config = dict(
    model='contrastive audio-text model',
    dataset='read English sentences (LibriTTS-R)',
    train_examples=15625,
    n_mels=80,
    hop_length=160,
    input='log_mel',
    spec_augment=True,
    win_length=512,
    tokenizer='word',
    vocab_size=8027,
    loss='softmax',
    embed_dim=128,
    encoder_arch='ecapa_tdnn',
    encoder_norm='groupnorm',
    encoder_activation='hardswish',
    encoder_weight_standardization=False,
    encoder_depths=[12],
    encoder_kernel_size=3,
    encoder_stem='single',
    encoder_widths=[192],
    text_encoder_causal=True,
    text_encoder_width=128,
    text_encoder_layers=8,
    text_encoder_norm='layernorm',
    text_encoder_norm_position='pre',
    text_encoder_activation='silu',
    text_encoder_mlp_ratio=4,
    text_encoder_head_dim=48,
    text_encoder_fused_qkv=False,
    text_encoder_bias='all',
    text_encoder_qk_norm=False,
    text_encoder_parallel_block=False,
    text_encoder_inner_norm=False,
    text_encoder_positions='rope',
    init='lecun_normal',
    residual_init='zero_last',
    optimizer='adamw',
    learning_rate=0.0015,
    beta1=0.9,
    beta2=0.999,
    eps=1e-08,
    max_grad_norm=1.0,
    ema_decay=0.99,
    max_steps=5700,
    batch_size=128,
    epochs=46.7,
    lr_schedule='poly',
    final_lr_fraction=0.05,
    warmup_steps=570,
    weight_decay=0.0,
)
Rows from block 4 of the text encoder, named by matrix and row number. Each number is 128 + 24 x the weight over its row's rms, rounded and kept within 0 to 255. All counts start at 0. After the name is the row's rms in percent of the matrix's.
# proj: attention output (text_encoder.blocks.4.attn.proj.weight, 128x96), inputs 0-95
proj.11 175 [116 154  99 123 146 111 128 106 143 126 118 126 154  98 121 134 156 151 107 136 104 142 160 141 114 126 128 114 135 117 127 130 122 146  99 124 115 112 117 134 129 145 122 105 102 117 125 107 119  82  80 123 137  99  89 137 131  81  84 112 174 168 175 112 100 144 154 161  93 106 146  85 161 103 156 127 124 136 127 116 154 158 132 170  96 139 154 176  79 154 132  80 108 128 125  84]
proj.12 074 [103 162  94 102 151 178 102 110  92 127 125 121 166  88 122 124 156 141 157 148  93 111 160 140 112 137 135  99 111 105 146 109 136 116  87 128 174 114 113 147 111 113 101  99 101 133 108 178 112  96  83 125 131 110  94 107 114  89  83 134 172 161 160 132 120 127 143 140  97 123 113  99 141 112 135 126 121 126 133 122 143 153 135 160 119 128 134 170  88 155 147  92 107 134 124 103]
proj.13 088 [158 121 139 171 121 136 157 130 129 129 183 112 114 139 160 121 121 121 115 105 130 106 123  87 137 103 116 165 140 152 109 168 148 162 131 123 136 138 175 141 137 116 124 188 160 148 129 133 160 160 156 163 120 148 144 121 135 146 157 164 106  99  98 112 157 129 112 100 174 140 113 165 114 145 111 117 151  90 137 131 114 124  88  94 153  81 112  96 156 106 115 159 158 109 114 131]
proj.14 036 [112 138 117 137 125  96 144 129 157 153 143 129 152 117 114 116 139 151  98 142 123 162 132 133 106 122 121 130 164 110 116 167 136 164 110 117 146 125 142 121 132 159 139  93 120  99 122  79 157  92  83 122 125  93  91 126 127  96  75 116 174 166 180 138 114 102 161 141  86 111 125  94 143 112 114 106  96 130 108 122 152 153 137 170 110 141 141 184  90 141 155  95 126 130 112 117]
proj.15 122 [116  95 155  98  99 165  83 167  99 154 101 155 109 158 128 100  90 105 145 150 159 141  92 161  99 132 161 116  94 138 156  91 121 116 155 115 168 153 102 101  97 133 137 105 142 111  93 148 130 154 161 133 121 150 155 119 105 155 156 138 101 101  96 164 151 101 111 104 154 144 112 152 111 142 107 134 140 145 122 129 106 110 138 105 155 126 121  89 159 109 120 157 140 135 135 160]
proj.16 103 [102 151 108  99 148 144 110 108 111 125 104 127 156 105 117 130 154 129 149 138 104 117 151 139 129 146 120  89 125 119 136  95 133  92 110 134 142 116 110 136 119 115 113 101 105 122 125 144 112 101  91 109 118  97  86 139 106  81  90 105 167 171 184 126 109 118 150 154  98 106 115  99 146 102 149 156 173 110 121 115 160 160 136 160  99 150 139 177  95 160 127  91 113 139 163  92]
proj.17 154 [151  93 161 158 103 103 139 155 132 140 143 128  91 172 138 116  83 114 120 115 156 137  83 120 131 114 129 163 132 156 126 135 129 133 154 126 123 146 152 110 137 130 142 166 168 132 128 114 144 160 166 147 121 156 165 120 119 162 163 149  90  85  88 151 155 109 103  99 166 150 119 165 102 148 104 115 131 129 135 136  98 110 113  94 161 112 112  85 163  98 126 169 149 134 122 152]
proj.18 074 [ 89 158  93  85 147 130 101 112 105 132  89 135 171  86 109 123 158 135 138 147 104 132 157 149 113 147 134  80 123 111 144 103 127 101  93 131 153 116 106 134 131 129 121  65  87 109 114 130 101 105  91 109 123 111  94 136 111  90  90 117 167 159 175 131 118 123 135 145  92 107 112 112 146 120 134 131 127 152 112 129 153 153 134 159 119 134 117 173  99 154 130  97 124 139 141  94]
proj.19 109 [ 88 167  85 112 154 105 128  97 149 127 103 120 176  86 106 143 166 163 111 142  89 144 173 153 111 132 126  91 138  93 118 138 122 145  78 131 114 100 110 140 137 150 110  76  87 106 131 100 131  97  96 130 126 113  99 128 128  91  94 117 163 157 165 116 118 132 141 142 106 113 130 107 151 120 136 101 104 122 134 119 145 156 118 158 118 120 130 168  96 141 124  96 127 117 109 100]
proj.20 134 [ 77 156 100  86 142 146  97 115 120 131 108 128 168  95 106 130 154 151 155 153  97 127 153 161 113 144 126  71 116 100 135 102 142 114  90 136 156 112 100 140 119 126 102  60  95 123 117 142 131 114  95 110 126  93  85 125 124  88 103 134 157 163 171 114 105 135 155 143 100 124 126 103 138 124 143 141 146 115 133 143 162 137 126 147 106 128 137 174 109 154 120 100 115 125 151 101]
proj.21 067 [161 100 160 171 112 112 127 155 140 124 145 133  89 164 121 131  90 118 128 120 152 140  85 128 141 128 127 159 116 148 140 101 127 102 161 137 125 137 159 103 139 113 149 180 155 153 127 119 122 155 174 123 140 153 168 140 136 166 173 133  83  88  76 135 142 119 112 107 161 144 140 156 110 131 126 118 117 127 127 120  99 106 143  97 151 133 117  76 170 106 132 167 121 146 137 166]
proj.22 150 [132  98 157 128 102 143 112 160 127 143 133 140 103 158 130 115  93 113 145 135 152 133  92 135 122 123 135 130 112 134 140 123 136 127 152 126 144 146 128 114 127 125 135 133 148 138 115 138 144 172 173 135 116 156 170 123 123 176 176 147  81  81  81 140 154 107  98 104 166 147 112 168  96 155 100 125 136 119 123 144 103 101 112  84 160 110 107  80 174  98 117 177 151 127 131 162]
proj.23 077 [162 113 144 170 121  77 167 134 161 110 147 117 105 146 124 156 126 121 109 108 144 128 117 101 169 133  90 159 169 144  86 153 141 118 169 150  79 125 167 117 168 125 157 186 133 133 170  96 109 111 141 139 133 172 173 148 127 157 136 113 114  94  86  98 135 156  97 130 130 104 145 148 147 122 122 110 100 123 131 108 107 139 113 125 146 127 111 107 125 124 134 146 138 142 111 113]
proj.24 055 [137 143 108 109 127 102 148 115 128 126  85 149 136 110 131 129 148 117  59 118 139 141 153 139 123 136 150 134 154 136 131 151 101 134 128 109  83 139 120 112 129 149 161 101 102  74 132 101  96 115 120 164 111 162 164 143 123 148 111  91 140  96 120 144 157 116  74 138 131  85 118 151 143 136 116  81  97 158 116 108 108 153 103 135 148 115  87 129 107 114 135 136 161 122  61 100]
proj.25 075 [139 107 148 122 118 126 140 134 131 125 127 128 108 152 147 135 116 122 110 115 158 119 109 116 123 131 150 166 133 133 123 131 112 156 147 123 109 134 118 134 109 144 119 140 156 111 128 130 104 127 165 155 123 182 193 134 123 183 151  98  93  84  66 146 155 134  98 125 157 111 144 145 135 130 106  90 100 174 115  89  81 126 133 121 162 138 133  59 138 103 138 155 154 145  91 153]
proj.26 125 [112 149 106 115 141 129 128 114 141 123 117 124 151 101 116 141 148 144 127 136 106 134 155 140 125 133 120 100 135 111 119 133 135 132 108 134 118 115 116 137 133 129 123 102  99 119 132 127 142  93  87 111 157  87  75 131 158  76  93 132 169 178 172  79  99 149 169 141  96 130 148  92 146 105 159 146 117  90 145 133 161 146 139 156  94 131 154 183  97 158 142  84  92 118 146 103]
proj.27 062 [160 147 112 158 141 120 159 104  88 116 166 114 143  89 155 134 164 116 103 107 125  99 168  82 153 149 116 147 159 153 117 159 134 125 125 132 118 122 151 137 136 107 148 149 103 121 151 137  88  91  95 130 129 122 103 147 137 105  95  89 164 154 162 114 119 125 131 163 112  90 117 110 167 104 157 152 143 146 133 130 145 161 129 158 104 140 145 158  91 156 135  92 128  98 134  78]
proj.28 065 [127 112 140 137 110 119 145 151 168 125 154 123 107 147 119 154 103 149 137 133 137 128 117 128 136 120 101 111 145 116  99 148 157 140 151 149 102 122 142 122 147 131 141 132 120 133 144 129 175 152 130 105 157  81 103 143 224 131 129 123 129 151 151  80  93 161 180 147 110 153 169 100 113 123 171 135 114 101 147 155 155  93 144 126  82 161 164 142 141 133 148 117 108 113 121 155]
proj.29 170 [115 162  96 116 157 134 127  97 115 116 120 118 160  91 122 137 167 140 133 129  98 116 168 125 135 140 119 105 134 119 126 120 130 110 101 135 132 110 124 143 127 120 115 115  99 125 133 135 115  93  80 114 130 103  90 134 127  79  81 108 177 170 179 121 105 132 146 159  95 109 129  91 148 105 155 145 152 123 131 125 159 159 137 170  98 148 142 173  82 158 135  83 110 130 143  88]
proj.30 110 [146 108 149 120 120 128 118 139 101 131 102 146 108 147 138 117 119  92 124 127 161 126 111 126 133 145 148 147 122 151 146 107 107 109 165 122 125 147 109 113 123 124 156 141 143 117 123 131 147 149 157 140 107 173 169 103  96 155 160 161  99  92  78 139 161 119  86  99 168 145  95 157 110 156  95 138 149 104 141 151  97 113 101 101 171  87 114  70 149 100 106 161 154 111 146 151]
proj.31 048 [129 101 159 131 103 169 114 167 111 118 164 128 104 151 148 124  89 108 145 111 132 112  86 114 142 124 120 126 123 119 139 137 138 127 151 145 147 154 147 138 144 103 105 116 141 164 124 173 117 176 168  88 144 125 155 167 173 166 161  87  89 108 128 138 122 136 125 147 133 133 161 154 103 136 139 133 105 142 108 132 136 108 172 104 106 176 117 102 174 119 147 162 127 163 152 156]
proj.32 070 [128  85 160 146  91  87 139 173 163 149 143 138 103 167 131 123  85 131  91 125 162 159  76 134 105 122 127 159 148 127 117 154 128 169 156 129 108 144 139 114 154 165 147 100 150 114 123  87 167 155 147 125 116 127 135  96 139 149 154 168 102 118 107 125 132 127 148 112 147 168 130 133 110 147 102  92  80 122 133 141 118 100 128 112 147 107 138  98 159 108 122 146 131 114  98 167]
proj.33 137 [119 125 134  86 124 191  95 139  66 134 115 138 131 127 144 106 126  97 170 137 133 102 122 129 127 145 149 113 102 133 158  97 132  94 134 124 179 146 103 130  95  98 116 115 131 130 106 184 125 144 145 147 103 171 170 112  88 152 148 139 110  93  92 145 156 109  84 115 155 123  97 153 114 142 103 137 161 122 125 137 107 128 107 107 158 111 108  91 139 115 122 155 155 133 146 129]
proj.34 132 [108 149 109 134 138 119 127 119 141 120 137 120 150 107 106 146 139 157 134 134 104 132 145 138 131 134 106 105 131 106 111 127 141 119 105 142 121 107 132 135 147 116 122 107 100 136 138 121 129 104  94 101 141  74  69 138 149  78 100 126 159 177 180  81  82 142 179 147  90 125 138  97 144 108 159 133 122  98 140 128 167 140 140 151  88 138 146 189 107 157 128  91  94 125 139 102]
proj.35 066 [153 101 157 152 109 123 152 150 129 116 162 119  98 160 142 134  95 122 141 105 141 104  95  98 154 125 112 137 139 143 107 153 150 120 152 137 117 137 161 136 142  99 127 174 149 141 148 146 134 168 166 142 123 148 165 136 131 166 179 150  82  79  84  96 134 128 100 116 155 125 111 169 112 139 119 126 147 113 132 134 115 114  86  76 143 105 104  98 166 113 121 177 142 134 127 126]
proj.36 085 [147 110 152 136 127 107 149 133  96 138 138 126 120 146 149 107 129  88 132 104 154 113 114  88 152 125 126 159 151 160 122 145 119 131 155 121 124 143 146 128 138 127 147 171 158 124 145 123 164 128 126 156 111 161 149  80  92 135 138 180 118 108  95 105 149 118 105 107 149 132  79 143 122 145  89 152 185  67 158 144 115 142  69 120 159  80 117 114 120 133 118 142 145  99 145 112]
proj.37 107 [164  96 166 142 106 161 119 151 103 139 146 137  90 168 151 107  99 100 145 130 159 113  89 118 131 123 141 167 114 161 147 109 131 113 164 121 151 157 135 116 104 108 134 187 178 156 111 156 165 151 143 124 137 126 128 102 131 137 151 179 109 120  97 124 131 120 136  98 148 168 116 129 102 136 121 175 159  89 147 155 122  93 131 106 138 122 142 104 149 119 125 142 110 108 160 161]
proj.38 063 [135 116 142 135 132 165 109 133 103 138 128 127 108 141 130  98 113 105 190 134 121  98 108 107 145 138 126 134 105 155 159  85 147  68 132 128 190 139 143 128 111 109 124 167 162 163 111 134 151 173 148 137 131 117 129 138 138 133 160 137 112 117 138 126 124 146 127 133 152 151 144 132  93 128 152 168 217  93 134 147 145 108 113  84 113 147 145 112 158 120 132 157 132 122 163 119]
proj.39 066 [108 136 116 109 121 130 115 131 127 141 123 141 146 108 148 110 130 133  90 133 128 141 131 150  88 114 167 134 118 110 146 151  93 169  88 111 117 142 101 138 117 143 100  70 118 116 101 130 100 150 145 157 114 162 162 127  96 171 138 122 112  95 108 165 168 128  86 116 140 105 123 157 131 153  99  92 102 196 108 135 109 117 102 114 156 101 105 101 141 117 112 155 177 111  89 131]
proj.40 085 [133 123 139 129 129 147 121 126  87 127 134 122 123 139 132 129 130 113 156 117 139 118 121 118 139 144 125 157 117 139 129 105 140 107 144 134 158 127 141 127 123 107 139 152 145 129 132 141 111  90  92  96 133  82  81 129 110  79  92 124 164 176 169 130  90 118 174 143  90 121 123  91 139 106 146 169 154 130 122 128 161 144 165 160 100 162 152 183  98 163 141  87  89 158 171 109]
proj.41 060 [126  93 165 147  98 108 147 163 174 124 149 122 100 171 118 140  79 143 157 120 139 124  82 128 140 112  95 117 128 114 102 146 153 138 143 148 109 129 154 129 150 125 113 141 148 153 147 120 151 173 158 102 156  85 119 143 180 149 163 134  92 123 131  97  99 130 168 131 124 159 153 137  94 125 151 134 117 102 139 137 141  93 162 100  98 159 133 121 174 126 141 150  98 130 124 161]
proj.42 112 [126 176  85 148 162 138 135  91 126 114 155 109 164  81 121 146 172 160 132 126  79 119 176 116 134 131 105 118 128 112 125 128 149 125  89 140 141  96 157 147 144 107 111 132  98 144 132 139 115 103  94 116 128  99  87 137 133  94  86 101 168 172 175 144 118 117 147 147  98 117 131  95 147 107 147 122 114 136 122 120 144 138 151 167 104 151 129 167  99 141 131  84 114 120 118 128]
proj.43 083 [ 82 137 118  55 122 174  83 131 109 146  88 147 153 114 119 109 136 126 153 159 122 129 140 166  98 129 148  76 106 110 150  97 124 117 107 120 161 137  73 123 104 127 103  46 113 113  98 159 144 129 102 116 132  94  94 115 134  94 113 146 147 154 160 116 109 119 146 127 116 140 116 110 113 132 133 148 139  98 130 149 151 122 127 134 112 132 135 168 114 136 129 109 114 122 143 123]
proj.44 076 [127 171  96 145 164 159 138  84 112  97 167  89 151  89 141 156 161 172 139 115  85  90 168  95 150 133 113 137 118 111 113 138 142 132  75 142 137  97 148 173 128  80  85 135 116 162 136 171 103 128 103 113 123  92  79 127 127  95 127 151 140 157 149 112 113 124 149 131 130 135 102 106 131 116 150 140 154 117 127 135 146 125 116 131 117 122 136 154 120 147 130  98 101 128 144 132]
proj.45 090 [130 151 113 136 141 170 127 110 136 115 175 109 146 109 133 144 151 145 176 126  98  93 152 111 149 123 101 117 103 112 120 127 177 120 110 142 164 109 152 153 126  92  99 147 124 172 136 165  90 118 127 129 123 120 134 169 131 138 106  51 139 137 154 187 135 120 130 153  98  92 163 119 136 115 147 131 133 173 105 105 129 129 166 145  99 177 132 141 120 131 120 119 142 136 104 126]
proj.46 156 [102 175  85 119 162 123 141  86 135 102 121 104 174  79 114 161 177 164 132 124  92 119 180 127 137 145 119 116 142  93 103 149 129 141  83 142 113  91 120 160 131 117 111  98  87 115 147 126 123  87  97 131 130 125 107 130 125  95  99 117 160 153 146 102 117 149 140 143 110 107 130  99 163 108 141 113 114 117 142 116 137 163 116 163 117 120 141 150  88 146 127  93 123 116 117  98]
proj.47 125 [ 78 158  96  95 149 128 125 106 156 124 106 119 171  88  93 148 164 156 152 148  96 131 170 155 128 138  98  60 137  92 103 141 149 136 103 149 118 102 108 143 136 142 119  64  74 116 143 121 137 110  97 128 126 111 100 121 126  95 106 124 161 155 164 105 116 133 145 146 108 117 123 109 142 118 141 135 141 110 144 138 153 152 115 145 106 124 141 159 102 149 121 100 125 109 137  94]
proj.48 067 [ 87 136 116 113 136 112 144 118 183 117 137  93 149 125 118 163 129 189 142 118  99 136 133 145 113 110 121 113 126  62  88 170 132 188  80 131 117  93 118 164 119 146  69  81 127 124 144 111 131 134 144 131 120 120 131 118 132 160 159 149  93 122 101 104 113 148 153 123 127 134 145 129 130 141 116  87  82 149 128 119 124 103 123 113 130 112 130 114 155 122 121 141 124 122  83 161]
proj.49 085 [105 158  99 147 149  83 166 113 166 105 141  91 158 111  99 168 142 176 112  99  83 137 149 127 135 138  88 103 162  97  79 171 154 132  94 156  95  92 173 145 164 117 113 119  94  96 165  83 135 115 119 123 144 109 104 123 125 104 117 146 140 143 143  98 120 134 149 127 109 134 124 120 145 105 136 102  89 108 144 107 136 146 130 141 121 113 120 149 124 142 138 118 105 134 117 115]
proj.50 099 [136 133 117 157 131  83 162 125 172 117 123 120 125 124 125 144 125 151  71 115 125 155 134 125 118 115 131 142 150 112 112 178  97 167 117 123  72 120 135 132 147 165 133 115 118 104 146  88 129 131 149 146 138 156 151 118 145 158 149 147 103 104  87 112 144 146 114 106 146 142 139 147 134 138 112  68  45 150 130 120  98 112 117 118 154  92 108 101 144 113 132 144 134 116  81 159]
proj.51 066 [108 127 128 129 128 157 102 134 130 149 154 135 143 121 115 113 129 136 164 165 120 131 129 141 110 110 136 111  99 121 146 119 141 142 115 126 181 121 100 128 112 136 116 126 123 167 107 135 186 141 126 105 134  97  87 113 157  95 125 141 149 163 168 143 105 118 163 135 123 172 135 101 120 116 149 176 191  74 144 161 152 123 155 138 102 141 179 122 139 128 111 115 103  75 175 144]
proj.52 104 [147 102 154 137 113 135 132 145 118 126 140 130 100 154 146 124 104 107 125 113 154 123 101 114 132 123 137 157 120 142 131 133 122 138 158 126 131 143 139 125 122 131 131 151 152 127 126 139 126 162 176 136 118 172 183 126 121 184 173 121  83  81  74 160 161 121  92 115 166 139 126 160 112 147 104 117 116 153 121 126  90 108 130  98 160 129 117  61 166 100 127 171 155 135 116 167]
proj.53 081 [106  87 160  97  85 159 101 179 130 159 121 150 107 164 134  92  81 119 150 151 165 129  75 154  98 116 152 119 110 115 145 124 133 142 141 114 155 154  95 120  98 136 120  82 153 135 103 151 164 176 146 123 126 115 135 123 157 147 162 169 101 112 114  91 117 128 135 122 143 150 122 145  94 156 120 129 138  98 131 157 136  97 111  91 132 110 125 113 163 117 129 153 134 119 139 143]
proj.54 078 [167 152 105 182 143  97 153 115 167 103 164 124 126 109 125 157 135 151  79 115 102 167 149 121 134 105 117 157 136 127 123 140 119 141 118 130  84 114 163 118 146 123 139 163 111 149 137 112  97 116 135 145 142 144 140 164 157 137 122  87 131 121 126 159 141 150 115 137 128 116 177 129 149 118 145  61  59 182 107  91 111 136 149 136 126 138 118 123 125 114 128 128 137 136  82 133]
proj.55 082 [107 131 130  82 132 180  76 127  75 141  91 147 139 120 132  96 139  90 172 147 132 117 128 149 116 141 157 119  91 137 179  66 123  85 130 120 188 145  94 121  94 118 120 108 137 133  93 168 110 122 106 110 122 114 114 138 106 106 103 107 151 151 161 162 126 119 126 143 114 118 128 118 120 129 135 164 167 136 111 129 147 141 145 142 112 153 131 153 110 145 126 110 129 147 160 106]
proj.56 109 [132  92 160 131  93 143 118 168 127 154 140 145  98 164 137 104  83 121 139 134 153 128  77 133 110 113 145 143 116 134 139 122 131 136 139 117 141 151 126 117 113 128 128 135 161 140 104 137 130 160 164 149 124 154 168 122 122 177 166 142  88  85  87 151 152 124 104 107 154 137 132 159 103 155  99 102 107 158 116 135  98  94 114  92 157 116 113  86 166  99 130 171 157 133 106 158]
proj.57 068 [136 151 105 137 146 102 138 104 175 127 135 128 143  98 117 145 167 150 110 133 110 155 166 134 118 118 117 128 127 114 116 153 136 164 120 127 108 110 134 130 147 144 141 127 107 133 137  94  85 114 143 152 125 180 176 152 105 167 125  85 123  97  99 177 162 129  78 123 132  90 147 152 149 141 108 111 104 210 102 125  96 131 127 129 153 127 115 100 125 115 112 140 171 127 103 126]
proj.58 096 [107 161 103 110 149 166 103 101 117 124 125 125 156  94 126 123 157 134 166 145  95 114 156 143 127 125 135 112  98 110 152 103 138 122  93 127 163 118 117 144 120 109  97 110 117 166 114 172 100 113  92 113 121 100  96 148 119  90  94  99 164 168 182 144 109 127 138 159  93 103 130 105 138 118 154 143 157 145 116 126 162 147 138 152  97 160 129 172  99 153 124  95 124 145 143  90]
proj.59 120 [104 143 108 105 138 108 142 115 148 122 101 117 143 113 122 146 142 152 102 118 117 153 149 144 107 125 140 125 142  95 115 161  91 176 105 117 100 114  97 136 102 163 121  77 111  75 145  98 117 103 147 160 125 173 160 114 108 147 135 118 117 108  90 129 155 129 106 112 150 118 121 138 151 115 105  74  64 139 133  82  90 145 126 136 160 111 116  98 125 108 144 135 134 118  75 151]
proj.60 097 [111  90 160  82  92 109 108 164 128 145  62 162 108 165 117 123  96 101 112 150 176 150  97 175 117 149 143  92 141 129 125 104 105 101 176 120  91 156  76  90 131 154 153  79 123  81 128 114 136 129 138 137 122 150 148 117 114 145 148 157 105 103  93 100 129 136 114 113 148 130 108 146 123 141 114 117 117 108 142 120 116 127 101 114 151 107 113 116 134 122 126 146 126 134 121 127]
proj.61 078 [ 90 130 124  87 119 186  97 139 109 143 121 130 149 123 130 112 122 142 170 143 113 101 121 147 106 131 138  88 103 101 145 115 156 128  98 124 183 130 105 147 110 103  76  55 125 135 101 177 113 127  99 112 138  82  93 143 135 106 113 140 148 151 158  96  97 140 158 145  97 112 139 108 127 120 146 151 141 136 116 141 165 124 123 132 100 140 134 174 116 153 134 110 112 140 137 105]
proj.62 071 [157  79 168 162 101  88 161 168 138 132 148 126  98 176 141 129  83 110  93  93 175 131  69  96 138 139 113 157 171 158  97 153 130 132 169 150  86 147 154 120 167 123 153 151 152 116 145  99 158 128 146 131 149 142 141 114 134 141 145 158 106 109  98 107 133 129 144 109 154 151 133 136 125 118 117 106  99 110 144 113 111 131 127 127 145 102 148 101 140 115 136 144 116 128 127 149]
proj.63 130 [131 105 142 123 111  98 129 147 144 144  98 143 113 148 119 117 109 118 105 133 155 158 107 145 112 120 145 141 137 136 129 132  98 129 147 114 111 140 116 105 120 163 151 123 137 103 123  88 148 143 157 152 119 175 171 103 116 171 159 158  93  85  75 139 160 125  98  97 160 148 114 157 110 153  85 104  94 138 133 128  85 110 112 104 168  98 111  82 150  97 127 164 147 119 101 159]
proj.64 079 [122 111 144 104 116 146 109 147 128 137 119 139 118 139 123 116 119 116 152 143 141 131 112 138 122 124 132 110 116 126 139 120 135 126 147 125 149 138 111 122 117 146 134 122 131 135 120 137 133 161 167 142 121 176 189 119 129 193 176 142  85  72  65 137 157 134  81 115 161 137 129 164 110 160 100 128 137 145 126 150  94 103 103  89 155 110 117  66 163 103 115 174 161 118 123 149]
proj.65 077 [157  83 161 162  86  94 130 169 161 144 140 151  83 166 125 117  77 126 114 141 176 154  78 139 126 111 136 150 130 156 138 120 125 142 160 120 117 149 132  97 139 141 155 146 149 161 117 111 140 149 118  91 139  86  97 151 175 117 138 148 123 141 154  72  79 157 157 146 108 137 147 118 116 131 154 138 117 109 120 148 159 117 125 115 102 126 136 152 140 138 130 129 105 145 144 119]
proj.66 083 [116 106 153  95 115 127 129 143 137 129 107 130 118 158 131 128 107 117 149 120 145 130 106 143 126 120 138 128 124 120 119 134 113 139 135 120 107 138 103 128 109 140 116 129 148 111 136 124 115 127 169 158 138 180 179 120 118 166 171 153  85  82  52 122 153 138 105  92 166 141 129 160 120 141  94  95  85 144 129  86  85 133 121 100 167 108 115  73 147 105 139 163 135 139  89 145]
proj.67 072 [ 92 153 101 106 137 147 118 113 102 122 111 122 160  96 128 136 137 148 116 133 101 124 145 150 117 139 141 105 130 106 130 122 110 126  78 128 126 119 109 146 110 128  96  66  96 103 118 143 145 127 105  95 131  78  62 120 156  84 109 129 152 183 187 113  93 131 169 139 112 147 116  97 138 111 158 119 111 101 131 119 156 136 148 153 111 135 134 165 122 141 142  93  85 122 130 140]
proj.68 136 [118 176  85 120 172 144 124  81 110 105 120 112 167  75 125 141 184 140 131 127  84 112 180 119 140 142 121 106 132 116 136 121 126 111  91 135 134 106 125 152 125 114 105 120  93 127 131 143 100  90  94 120 132 121 111 143 118  98  92  98 163 152 155 120 117 134 129 151 100  92 130 105 160 102 145 144 142 141 118 115 145 165 132 162 108 141 132 164  86 155 136  97 117 143 142  89]
proj.69 100 [ 80 140 113  59 127 157  91 129  76 134  86 139 156 108 134 107 134 125 128 144 118 122 133 164 105 143 166  92 111 107 150 114 106 116  97 117 146 141  82 138 100 134  99  56 109  88 101 160 108 146 143 132 106 154 154 113  96 157 141 129 113 101 115 152 147 121  93 125 138 121 103 156 131 151  99 111 126 170 117 130 121 124 113 118 151 109  95 107 141 119 115 150 152 131 122 125]
proj.70 133 [162  94 157 172  96  72 153 157 176 138 146 137  88 166 129 132  87 140  79 121 163 168  88 129 121  98 128 167 147 137 115 160 121 168 158 120  92 141 148 105 155 155 165 154 154 135 136  79 133 143 155 136 134 137 142 138 146 155 153 132 103 108 104 120 134 144 126 119 146 130 146 143 131 138 123  92  91 141 128 118 114 114 122 110 143 113 125 102 157 110 125 149 139 116 101 152]
proj.71 088 [105 161  94 131 165 166 131  93 131 107 159  97 155  85 131 141 160 157 170 121  84  91 163 103 138 127 105 116 128 105 119 133 153 134  79 142 152  98 142 173 108 109  82 118 110 155 127 158 114 132 107 110 113  95 102 135 139 108 118 114 142 151 168 118  97 145 147 157 110 113 132 112 130 123 149 148 191 130 123 136 158 138 123 127 100 142 147 154 119 151 131 115 127 154 166 100]
proj.72 117 [106 154 105 121 147 141 133 105 132 119 141 109 155 105 124 137 150 155 149 127 100 115 157 125 127 126 116 113 128 106 106 134 139 143  91 137 137 105 129 150 131 124 102 111 115 133 138 135 138 107  95 108 145  67  69 130 151  80  96 127 161 182 176 109  94 136 184 142  97 133 143  90 134 111 156 141 138 105 138 126 162 135 152 155  88 146 155 178 105 156 136  88  93 132 141 116]
proj.73 140 [170  86 170 155  98 107 135 158 139 138 133 143  78 178 135 119  89  99 112 126 167 137  86 123 134 119 132 160 131 168 132 122 125 121 180 120 117 154 140  97 130 137 162 181 167 134 127 106 133 136 157 151 120 168 169 126 115 166 152 142 102  87  81 132 146 130  97 109 149 129 127 157 127 138 112 125 138 130 132 121 100 118 107 106 156 113 119  91 147 109 115 160 143 131 121 136]
proj.74 082 [109 151  98 130 150 151 128 106 106 115 136 115 157  90 124 139 151 143 146 139 104  99 150 119 147 146 117 117 142 115 126 124 131 110  94 148 156 109 120 153 133 108 109 105  89 156 128 158 116 128  93  87 114  94  85 152 137  83 106  95 161 169 185 107 101 122 140 173  99 104 117 100 142 106 165 135 158 101 116 126 162 156 132 149  90 144 132 167 108 154 130  99 113 141 150  93]
proj.91 136 [137  89 168 129  96 152 113 167 120 144 137 143  96 168 137 110  82 107 148 133 157 123  78 129 123 124 134 134 112 142 144 112 138 121 157 126 149 150 128 116 124 120 131 141 160 146 112 150 149 181 169 128 120 137 157 127 131 169 173 146  83  90  98 134 141 113 112 112 155 148 120 162  93 153 113 136 150 119 126 150 113  94 117  78 144 118 116  92 179 107 118 173 146 130 145 158]
proj.92 099 [159 105 142 170 104  75 158 150 169 132 147 133  98 155 127 141  98 145  63 123 148 157 110 129 118 115 120 146 155 141  98 161 131 154 154 127  74 132 158 105 155 160 162 152 132 111 139  87 140 151 154 123 149 121 126 143 192 148 150 137 109 122 111 104 128 147 143 113 141 156 155 139 131 133 140 103  74 142 135 127 121 101 147 115 130 121 130 102 159 109 131 138 118 111 102 170]
proj.93 078 [180 111 139 177 138 121 151 119 114 129 158 108  91 150 146 116 117 118 111 103 123 107 108  79 150 124 116 165 147 180 141 118 137 105 145 120 150 131 189 129 137 139 130 211 170 148 131 112 112 153 151 150 123 143 163 131 126 167 154 119 102  97 105 162 147 121  98 123 147 116 141 144 114 132 125 140 160 166 120 155 112  96 112  95 137 143 131 105 149 112 124 155 156 130 131 146]
proj.94 090 [119 164  98 128 156 128 140  89 130 111 132 110 154  99 131 138 159 146 133 120  93 113 167 121 138 126 123 127 131 118 123 134 123 136  82 127 120 109 129 152 119 118 101 134 122 134 137 126 131 110  97 111 140  80  77 139 149  80  90 106 169 180 188 122 100 130 167 148  94 126 143  92 141 108 159 148 139 118 133 126 162 135 157 159  85 162 148 175 101 143 132  87 104 115 134 114]
proj.95 117 [118 167  89 122 158 109 138  92 137 118 111 119 161  89 121 142 170 148 111 126  98 139 177 130 124 130 127 117 139 111 121 134 117 135  93 124 112 104 122 140 128 144 125 109  99 105 141 108 114  84  87 134 137 107  93 129 130  88  79 106 176 174 170 127 118 140 147 146  92 112 143  89 151 108 143 118 104 138 132 116 143 148 138 172 103 142 141 171  80 145 136  78 117 116 106 108]